python train.py --image_size=64 --crop_scale_min=0.5 --color_jitter=0.2 --layers=12 --label_smoothing=0.05 --beta1=0.95
Rows from block 4 of a small image classifier, named by matrix and row number. Rows with one number belong to one neuron. Each number is 128 + 32 x the weight over its row's rms, rounded and kept within 0 to 255. All counts start at 0. Numbers have three digits each. After the name is the row's rms in percent of the matrix's.
Before each neuron's rows are labels from the 100 images, of 14976, where the neuron reaches its largest size: "responds to" is what is common among them; "colour at peak" is the nearest of a few named colours to the mean colour under the peak. Only what is clearly more common there than usual is listed. The data: photos of arthropod specimens (BIOSCAN-5M). In brackets: how many of the 100.
# u: gMLP up (value half) (model.blocks.4.mixer.u.weight, 384x192), inputs 0-63
# v: gMLP up (gate half) (model.blocks.4.mixer.v.weight, 384x192), inputs 0-63
# out: gMLP down (model.blocks.4.mixer.out.weight, 192x384, transposed), outputs 0-63

responds to: order Hemiptera (30)
colour at peak: grey (26)
u.147 122:080129131129102132173161143184081101165122066166124192074177092085075095114115082129161158172134121118122227155108097100132111116074146128170117117178141210118139153062136106124090134159130038
v.147 109:159076162163170061117129117140129145109126129106177090065182159146144127138151060135121186092172167112102124096106120131104106108081130105147098081173174121128090076092145141119144140145135131
out.147 099:111103158191062153112108110109136110149055152103143123153090197164050125146105113114114178147142158198144077151157145189121105158122124166088124125139198112089141133136151096096098203150076163

responds to: order Diptera (81)
colour at peak: grey (70)
u.174 107:086121117121141117139089184121107147167138166143128126139177147094143066179124132083111098139132095135147195163153096160107100096091157189173151100125126167119142158061074124113128130168105065
v.174 085:129155129072093121128122100115077127140174127169139167200174110118137143170130158135100054137144077149130139181171077127103103161082210130145111091132095127190163133095129126116159159120136111
out.174 076:158111137159130128118189123114106179144093118130119168117134122176140162130145139109172170106107168078061139090120163102127124066136156064084091142146118153107128154108096183141137143160149124

responds to: order Hymenoptera (47)
colour at peak: grey (40)
u.114 098:132148133088125152154176109120049081164145091218144232136100094140139151134141115162158136144161119134121135109127138066161095134124192102096092155153113147205199086138086132138185134110160123
v.114 112:124168116132209121112135170118108157115176061157144141105179153072142077128122082125108120083122134072087225109127067132104138081104133104191107114161124181117100095120135153154165109168171047
out.114 106:101140117097113132131217122068117119148118130142102118103125161150100130135122101147205125114163134120093140122099199104143098160183126110063110182114181161089117070167108059129146095102092121

responds to: order Coleoptera (71)
colour at peak: grey (41)
u.85 069:137166078095104145110119126098130162115151124118143105180124069120138134116150178119086062121111082166179137151185115116122146122106138143131133127119110121151138161132149182152040140112137114
v.85 108:125117137130133092118081111107144148122196145112120100163177108053182156154151146088089130128088097111111127159176019161108134149094132116149099084120093109122110131114113137144146159133188077
out.85 159:185145106138122122066097165125161169065154096082141079144133062071196180121136130125099083119091105127142166128160094144123127136086124141146141162069054114136067110193166142163079094132181087

responds to: order Diptera (69)
colour at peak: grey (58)
u.125 093:056158095103150133146105198154102161176118139185151164123109117118157058144143112106113158127147121150149197124117125119132098042111151193161139151137160182150152130087107133126150144151085097
v.125 091:131163133135123129108111101200069119163131119181144150112157045129119138131123108126122100121123117107131159159175089127074121135059162099141099127151096143154158130142148150137122148134153092
out.125 090:139129097167158120127141129177121075148095128128124144100162118147119139090164096131151198109104172087112144112077134101122176127116157066042100126186165109098188127123088155128160149148151108

responds to: order Lepidoptera (28)
colour at peak: grey (48)
u.356 072:127124101084156073142093111118152116152132089173121154075173122104103100147149124120142092110148113097146131110055073147108115074097168158113108109149131128128097150143066153145151135129165109
v.356 108:131117136129145121128125102180098065173141113149177130100157152124114138120075079119140143130165128094104158077138105116078119139069206119201091111173191129175129103111145113130132141124189089
out.356 130:110151128139025170098181153116127149133125113130142165176003124097097104132077129107113055110146110159139133107113153088163121144152110116098081219136156163142196116189139116120089119066126115

responds to: order Coleoptera (39)
colour at peak: grey (33)
u.82 104:141091150138114214124092105149126115126117192103141080155138148100119158146066126114115166158118140181141153138210126202080095202095127161165152108100144119130106088112151126122069211109114095
v.82 083:132150117112113156130144105065105142127227168138127108199163128051151155126154159157073127128112122163124144181177089141106115145128126121199109119087094126175087100132127123157178126124125092
out.82 085:087150134102135158146147128113120115166146131163171197132065119131101111112041115115181131135201123151146114122176168137150100147170172182167173092114141134141108068147163112123118122130118152

responds to: order Lepidoptera (48)
colour at peak: grey (30)
u.374 119:165119147148088183104093109084087127127101159120147120194109157164120137162125100143120152091118156192101124115166117159070094132063127102107156110124188115126160104114170164097147146122069135
v.374 066:140120116093195059145146110162171131085147115111062085109197129125126133110168194163112121172100066088137119126124133119151167140150081128160117109101099107178070124117079143164126114114179135
out.374 121:081137225212150080176127129156125074082118126131128172084079086125087132095125149129132214138123161074165091117144132110170138129132103157133129069126090128136148153169128129165116120134152126

responds to: order Hemiptera (31)
colour at peak: grey (26)
u.157 080:115127124068149092131160134139087103142162044191160181075135127114171105120138085144171142142173092062165175077100113107152112157098181124133085105160150157165142079137084082115127138109181069
v.157 081:094160128098109164131135106089035117200117134217127202179126171127128116157126102115149126115114134131095135128146123186028097133118154103122119132200177170121176130119103134110158145111136125
out.157 116:116141113109113152088107129166133105170103130152144134186066187093072105085082084138141125076164126111084155094138136109111142098108167093125096181167226146113155101150119116105157146092122100

responds to: order Coleoptera (41)
colour at peak: brown (34)
u.108 115:122168113052131117131129130155089123155139114210163155117134115071105088141174134153122116129204079165132171163116122125137081087120137150125133140139129154159159167142122127062170096132092071
v.108 134:177079163161102110105090116134128153103089148092171113138127163140125133165181108116147168102130169160102119129107099161073104106038121114093132096166155087108143177110165175080126136147107119
out.108 135:141103172167066119076114144136178163115137140070158127147107111097135147162082131081108103186133117177173103131149105186133073227105107169134147100121102107146086088116169098128044154128148125

responds to: order Hemiptera (46)
colour at peak: grey (33)
u.347 094:124145131100118132162129132128119094187158088146206146117150127132098110088094100117172128183221103141148129101092132113138125155134192167173122133154147145148140102144135077042100167146140129
v.347 092:099132139139108193155132128161021138188105140129127144135120117130136125124119123097097134163101141131127135164147136134084096143132132088114087145152106198113153145141133137119106161150159124
out.347 094:091115152104085142101136129085079177169114084185168183164141117129060080109113111108087111099162093142121175129075158107138091110118196117118090165170164189139163119178139107104136089153128081

responds to: order Hemiptera (35)
colour at peak: grey (28)
u.200 052:115199070085188128172142180223125106160109065213100172040138080128125101083100172175180125139132076083196171078108144099149113089132129169156128131119088192141118126142111102127127133125138100
v.200 091:092184129122100173130123108087043143221130133231148191198110171127142100162109130116109082110123135150120137156173120158048078138133147082145094138163157176159174123105137141117174137124131130
out.200 122:121114149153078128105095099166114133152110147164121134183127211109096095166141086120130140080127173124043112152151129128099092122110147053138073123193191132111185164089091123107176149127116129

responds to: order Lepidoptera (46)
colour at peak: grey (46)
u.191 078:070130111056143100186143116187099079186119120204114204122193104137103131089160109173162173174145066125133140128172133100140117074121146152148127082146145112135205134054079110134136164088070104
v.191 087:117110128124134113171169128163057093150138123141155128098210127127129126129108100118141126132132124120123146088175143080131109132098255111146101140135169148240166077117142137151116136111132121
out.191 116:121105131115062102130171102118124103137117087161123177144077149124058120123139068153184127103130107144117144101130143074158115110117123064136062213222187132147199128124124126134118111070125105

responds to: order Coleoptera (58)
colour at peak: grey (28)
u.310 145:126137126141115149079128171155108131105070130128118149115072128159140083134155104113145146036098154126092121094132164121142134116146120072089129155151114135075180198138118180136136099087111143
v.310 103:142112141127143098148136099174165146126190142097165099106189109102147163129130161116146115211156102185191120170133138123164126144137116191137138124097091089164121115088147062115087145145123123
out.310 127:128200133120083136106100134118123137128115151130143167206082187102117122175113113079128128047115137126053117128164134132095105106130130105132087128130153130135196129123075151099137148133133127

responds to: order Hymenoptera (44)
colour at peak: grey (44)
u.0 115:137103149106134121201196086178137071158112083110105140083140092172110153094075122186193138185139095087148104068095161090150148159162103084124082132137133118119175071132145092125124147119138154
v.0 105:089139129130132127114132172102099161125168112168140182121163148029141090145118108098073132084113126090080189145161050162094116128102138130170120081174106189110117125092111137148198160161171056
out.0 138:116124108096114130132199142105139130126117133118082119114107065133091108138129163139127118148184120143215155136104172115190120165175093160111205130112140142121154117154161089116105101088038129

responds to: order Diptera (67)
colour at peak: grey (64)
u.329 093:117137072064214102137126122130121128128139140156138135068157098114134086086185164137130131125166086127179194108128109114123154077073217162124184123138183120177114103126100132139122123107100081
v.329 095:089114135133163130174136153105071173164141143158100147135158139133183111156135122112093134117110132085122126158191123146081133062135115116185084076157140196114109166085066120147126167154134122
out.329 089:095140157157093153136186158159123208150157094164130149157131133123145124168145146133115106142146166147112168158116148082146114063146096110149038160085078175188145134111127099122104130096123102

responds to: order Diptera (65)
colour at peak: grey (71)
u.289 102:088139119101114143107142178090108167128096110180163147128084108131127050145152130058084091134167118161143136122092133105145105133132194180129180167169167181108139151153144121100122102106089122
v.289 098:128166099104112161153132090113085137168164159163110164190142088142178141139184180136115101140091128130140119163175116153100130150110148096130094092118087134128165177083093156148130163103146131
out.289 110:100142121063076149139122093135111108150127137182131117179108190120062097103125081118108127067151095128103150164173131103094117111116138122139083163152227124092162144124137119117191123141074099

responds to: order Lepidoptera (52)
colour at peak: grey (28)
u.237 100:110134084054154118129111131110097132147141092209142122111129118086116099129166114108133089118127054124141191094120089111127111086079226142135110174159157167163120137149122155127153114165147073
v.237 165:170051169161182072128126107150128133102124118097146086068185173137142140139160062146149226105131173087089116107126098135102132127075131110146103073175175096117091110089118130116150149163139130
out.237 077:155138063093125148146125152174113091137138138128161127125171073112073116151137135102171080136169098136136179129120166137118090112096133133198148183102119168197133148139128128112091136118118107

responds to: order Coleoptera (41)
colour at peak: grey (67)
u.371 114:151134117052142129149119085160132054127151179126093108152182136140137170129087175189173141138129117127116116086170137176097124136133121174191161073093096096187125061080112126128171177057126146
v.371 080:168122128129129115114126103113103122125154151115149126131191150131186136150158141140180122090159140155104113074129082143112093144068223088115138112118098108124143097099113150119198092113176145
out.371 094:121196104068132150106150133071153152114170158125125107172069149074143141129081163124152053127127086129143155173153123141110141120135074168127155161068095106109078105150171108139113111158105081

responds to: order Lepidoptera (30)
colour at peak: grey (53)
u.22 085:105148150110130127090102124127143155118153191149132134167093128063145149099146179133061128121118128138148161193203093175093103084052131128157145119076072117136146133129145155161172162098138079
v.22 125:140093134131219092162159136200121102118138073132140117042164138127135106119119063141158176128166125048099134062112127102141143114125153123146111128162181136165085088134096119135100138133185123
out.22 120:119083138072112090157181101129163124104131092095129153123100130140108119122142151123209142125192102141165071090052171060206127130185106125104080152149182099108193159135118097112120116108103164

responds to: order Hymenoptera (63)
colour at peak: grey (67)
u.259 110:077101124077190112172168125104128145133112130157099152081095108172163151110176155147107158136111110082132117110108137079151150073141125105067067140131116130153126123127044133159152144111168134
v.259 104:120204054134146151115107179124104132127172119155126161152142114066136115141122127122095087094128134125083255140145042144082111094092132146180160133125101171120103162108159156137172079167113000
out.259 105:070197139086138153143171107148098113160087107214134160138111185146043097089111113173147115110216109116092188141118150059141137092135123086097109197150213143118189109169167109091161114129064070

responds to: order Coleoptera (49)
colour at peak: brown (42); grey (25)
u.303 086:105146113102076111143130117163121087134145094225129201145124127087090090130113115152163136162187089142150157117082115112155088156107175191131151131135161131160154114142077096097121147094113077
v.303 096:128127120116171136159107137176098100151144098148138160135160135103136125143076101138171130125141122098122149062135094119120099084071219138197107111144178137170118085102091125149107132110166090
out.303 096:149145124132105139105177149144164159130139072118127107129098067104148137156117175128132049155161110150176152106082130100182126135141092125142108206080096157179134080174150111127076122068145097

responds to: order Lepidoptera (27)
colour at peak: brown (47); black (29)
u.55 057:141132138128150130139107139097152108158178131127135117143120127103107127142119169119139048181149110127155157139097122176148051136134156210193109094120110139174095136075126109107128117171196119
v.55 111:098136144118123096131120128092100162143206135199166159167184154081143128170131103104125138127128131127113123162180094141117060078133127138149051098165100147115094113115064102138142145163160127
out.55 148:140200038089188175112141163125111107146144116148109145144124085118129149105080197190149044119125093122130204082135136121116164079127153121186176189068140164126121122153144132161116077039124089

responds to: order Lepidoptera (35)
colour at peak: grey (46)
u.335 122:062091129120145129226180139132112085148102160144077165104155098177143121151125144141176158206119146093150101132100175105164144124165092162124131117134109152097189149086051074125139166127101161
v.335 090:110131146122122166157127110177056128206126123175175149133120125131118110142119089103136105148164133117121129133144137102124088129132176092128068192155143160145168096145136089083127149136149124
out.335 121:141159116129182116127120157109166102106130110115122124093168106147146174066105159199134151201122088098164125131115103117154198095140105161129137120066089101137067115168186102125087122149139131

responds to: order Diptera (65)
colour at peak: grey (73)
u.225 119:110134048028124114148161143144124095146125106159106131091152054109118092133166163131161110171152029129160209127115119125149108111090172171126157136146115145150154178126111120107114127101104068
v.225 143:154042183161148106126084097105120134120119146107157109127174192121149122163174099110112196103135176138092125137132065177060113127046138128112129049142162072104115129075108147112171137176116109
out.225 067:148139068104159101150171141143133130119161136130125143108163065121119132129110155127158083158116108117087162119107166105161133074133153114175137159112047147185105120100132130143113123087150128

responds to: order Coleoptera (61)
colour at peak: brown (45); grey (28)
u.287 063:138114131143105084158103119172138094163129077123148100081183128115118109130133126087190059160163056129142167093106084119146125164096201133161117119121161132152186153131115093095104133170167102
v.287 102:157140096121174168166129116121133123133209134107110118142169104117200152154117161130149102146101097111130125077140094153100139135123128127165103089109103123185084106126092133155105131101206126
out.287 116:149155139152098181098113104111133159143166085128183137169144136099164174100130136161120109113117101142096148175144075097074138149089190096123073160118124114133131123141176125132129115136173091

responds to: order Diptera (72)
colour at peak: grey (84)
u.240 109:096121073073120110133164170144108135137112115114117131099130071109117081130176140108128134166125064119170204116126137110155117103104195167141139140143129153112162201131097124122088128112112070
v.240 159:150063176165145111112086113112125150100120149100169102125157185111154124165177077104112192107131173140082120145121058174066108139046129135112138059143159078093101125085116136113158132177118105
out.240 074:140126072124136086170136129146137066097117131120089148075154072140074130127105140149160128195121111102132130116125138129173145154139120132174193121126121132191113105117111111121112145085118145

responds to: order Coleoptera (81)
colour at peak: brown (66)
u.179 053:104130120113184133133130138072107146146156142116135123131178127100124126128113151126083075156123060117141180131195124143116161122129152185182112077136151175135093162094090103122080129075152084
v.179 115:162122129134129087114058120128146158128208121105114109161191114065178176136147132128116106128087105101112124133182009170095130143093128126138111080123078112150106132104104145145129154139199086
out.179 160:182139112170128138054068179127161171051144092078148100146131079085178169115124106126116097113086122109126178120133100137116148128082122131122128159093065123125050135197165164157089102153204087

responds to: order Diptera (76)
colour at peak: grey (64)
u.275 084:091161067113157136139124213129104131154089118208095148114112095104133062130131136135132108115165092119158195134113125133132084089107179170112145149127147198119163132124085125118115109123085084
v.275 091:148147112104122147126096106143075107148186125156137135156156063118129137144126152135083071133126106161157148189161089159087116163059179130165131112126104130213137119115146140137147135121154100
out.275 077:139129099154128143145135130192144060142134136100121119105146124127106164046101112201155198127088127123133182133158129100127200106114121125107145109131184098124177096089127145135136149135124090

responds to: order Hymenoptera (48); family Ichneumonidae (25)
colour at peak: grey (48)
u.269 092:128123109089159127173143125143077127213127108230097174132142101132129156136164129178176158130129129094113141156154127128087108094116114100121099132143111172157119107117074145136180146185176117
v.269 107:161177062130208119125089137182127069142149115165082128094207123126138156078141117205154133086128133053112202115179076147102126098082136100179144089095113118123105106090119154147172101135137099
out.269 103:095132124105135137129108133164111096160103140179151144144151159131075095140086077116142122127224136109084162120077134126094125131115162132130129148145220158126134088141124081085163143128111084

responds to: order Diptera (74)
colour at peak: grey (52)
u.123 096:102123144098109140129175143093072187208120084191164164130095137120117079161120088093108120164217119138146140139094120112122105128125200133132107150174179172128127099158124074068139126137114101
v.123 096:108134117126127171177145124115061132186127150150093144146136165139174139163118147127109140133076135103122127144169128188022088114126150107169117078144126178131126164085073164129139175152161134
out.123 098:090156112101094190132162142116119186116166133155147099163078171097154094144092137106075079052146124154087203155162151105107116118128133159160117180108158177123090139113164130128131082125097094

responds to: order Diptera (61)
colour at peak: grey (72)
u.140 108:080088112082143122168146158171089131129106157178115127089162097132136078163184155083130157184157115121152152172113138145140081123129143204136156092149122185125169171073077078089140173137099116
v.140 106:139112135148152144129117111123128098121141143121140152153122147134197155116112126134152162087114146126126107020126076137113097174098177120134147078089151107131131056109109146174166132089206146
out.140 108:099136139165145171089093170081135163143136116125136119132119130102194131139127130108076114135137153142213150181130079176090108162094169198130151098130146128074084158137169100147105111179150091

responds to: order Lepidoptera (27)
colour at peak: brown (52); grey (28)
u.304 094:099108097065150078141151167154121147141115106147121129077177116112133079132188135128128159141140071118143180126101125094139098115088184187130111089154129156122128177082057113117128110134114082
v.304 155:168073161155132099103091110089123139093126148093172096128153176123157118156181094114139180073154175165107120099098074174083079138041154128108155101148163086100119113111117154100154093131109123
out.304 100:096122134100136072163137108147132126132108152139112110070137122136064109137146098104128142176147129119125117177122161135146113126141131145132149123125122123158105110107121085099131163145093156

responds to: order Hemiptera (30)
colour at peak: grey (25)
u.36 088:110170103089123123102107149185074137105129068218153165138132113087109041106139100102103124106185091123131178101105105104143111111100243139141131162207166184150116141169106118121116087083124084
v.36 085:106117101108168122151141133131096064175152104167100168104161122101130117142106125140136131126141101075131181103129077122118115106079217146191102103162147143154115132116086126138155081120165061
out.36 102:146110115156142119144157100174175092109076108094104123121082097141105129122137141109196114134098145112168087043082151103159193137167077100132106178137132111123181155160102146133102150131175153

responds to: order Diptera (78)
colour at peak: grey (64)
u.89 109:096129148117102148100164185097076191205125080202156157134083119127121103175133097098112126161176123144145174143123126115126084134123194174157126135170163206134131123144160085092108140136117107
v.89 095:110148121120126177170137123097055129192140151153118141165128155145183139141126166126106144137074138112140124123155128187010105116126172117163121076140106169143128143071078159134150171100170132
out.89 103:105146116083081148145127115111118130135168144151121086182089181079124092134109135128109085065125098156112149164206141122110107161129140150166119144122206141120137142109123127122182088122082102

responds to: order Coleoptera (43)
colour at peak: grey (58); brown (40)
u.59 108:100122118133154093142154143170137099104052083162094182048132087189135100128166128149178158115151135083113121096064174052192143125155118096080118188160126150099154154137070117129128097116135150
v.59 111:162129134133143115126110120136159162124231152103135099137170112031167168138135163128082105137132107180158139205157077171127134140119116173169163086068099095171097087098190109138133135142125097
out.59 111:084201099093117132137143126085098089140108133165070160091068180137075096138102078129160060079149154079096177113133139092138105142146147105109118186147152137106149124142113127159136081115114128

responds to: order Diptera (64)
colour at peak: grey (43)
u.151 126:128110103139168125178189136135136110107117115113054118075131074153147140130153159133154122140078139047112107106071168100167167132175091086119096152116090153083103175128050114178138094113172155
v.151 090:106166117136102191145149168110048134227125147184132216155108124133132101139081147110113125119172136186176135152118130150112093149131138178127164125115158188138152110133149114101125150129089127
out.151 123:168139108107138077156116093167153124071135155090116073087149122114116148097179144147119081124116110108098120151103126124149153127153103080137119132060055093149128145117110154142194116134154132

responds to: order Coleoptera (36); order Lepidoptera (28)
colour at peak: grey (27)
u.117 096:112191094060129125158112149153098113179154070196110169115137080102127073162148129122155055151158060129157201153112078137125071129074195146143116121148104155133150146121101108122126132149141062
v.117 165:179062163156190074119122108140126132098130109104152093069182174131144128133150065145150222091135166084087126095120094136106132124075150117151109074185174094126077109086115143118143132157149125
out.117 071:132127069062186124150125167128113146139152130154147165134194124096172099179188125080179094120145103135113170102089135133122097069094144135164123156126144136146140122100067112133146126116160080

responds to: order Coleoptera (74)
colour at peak: brown (56)
u.322 063:110113091077156125185164139102120094187139112140115130088215123129126150095130127108133151144095044092119172109126115120117139093111142161171109158169138168160099181108088155120135154176180093
v.322 111:156112133135127082112069125096147161121163099109118112160177093059162172128165130122113137127086104104114145135181020153097140120061130138119101106140096116127116155118130152136129159163175049
out.322 172:179130112163121129054096168133167172048148094076154093139122072082170168111126094108137092121094121112138165105128109140129144145086152137124124177101072123123052121206169155158062112146205095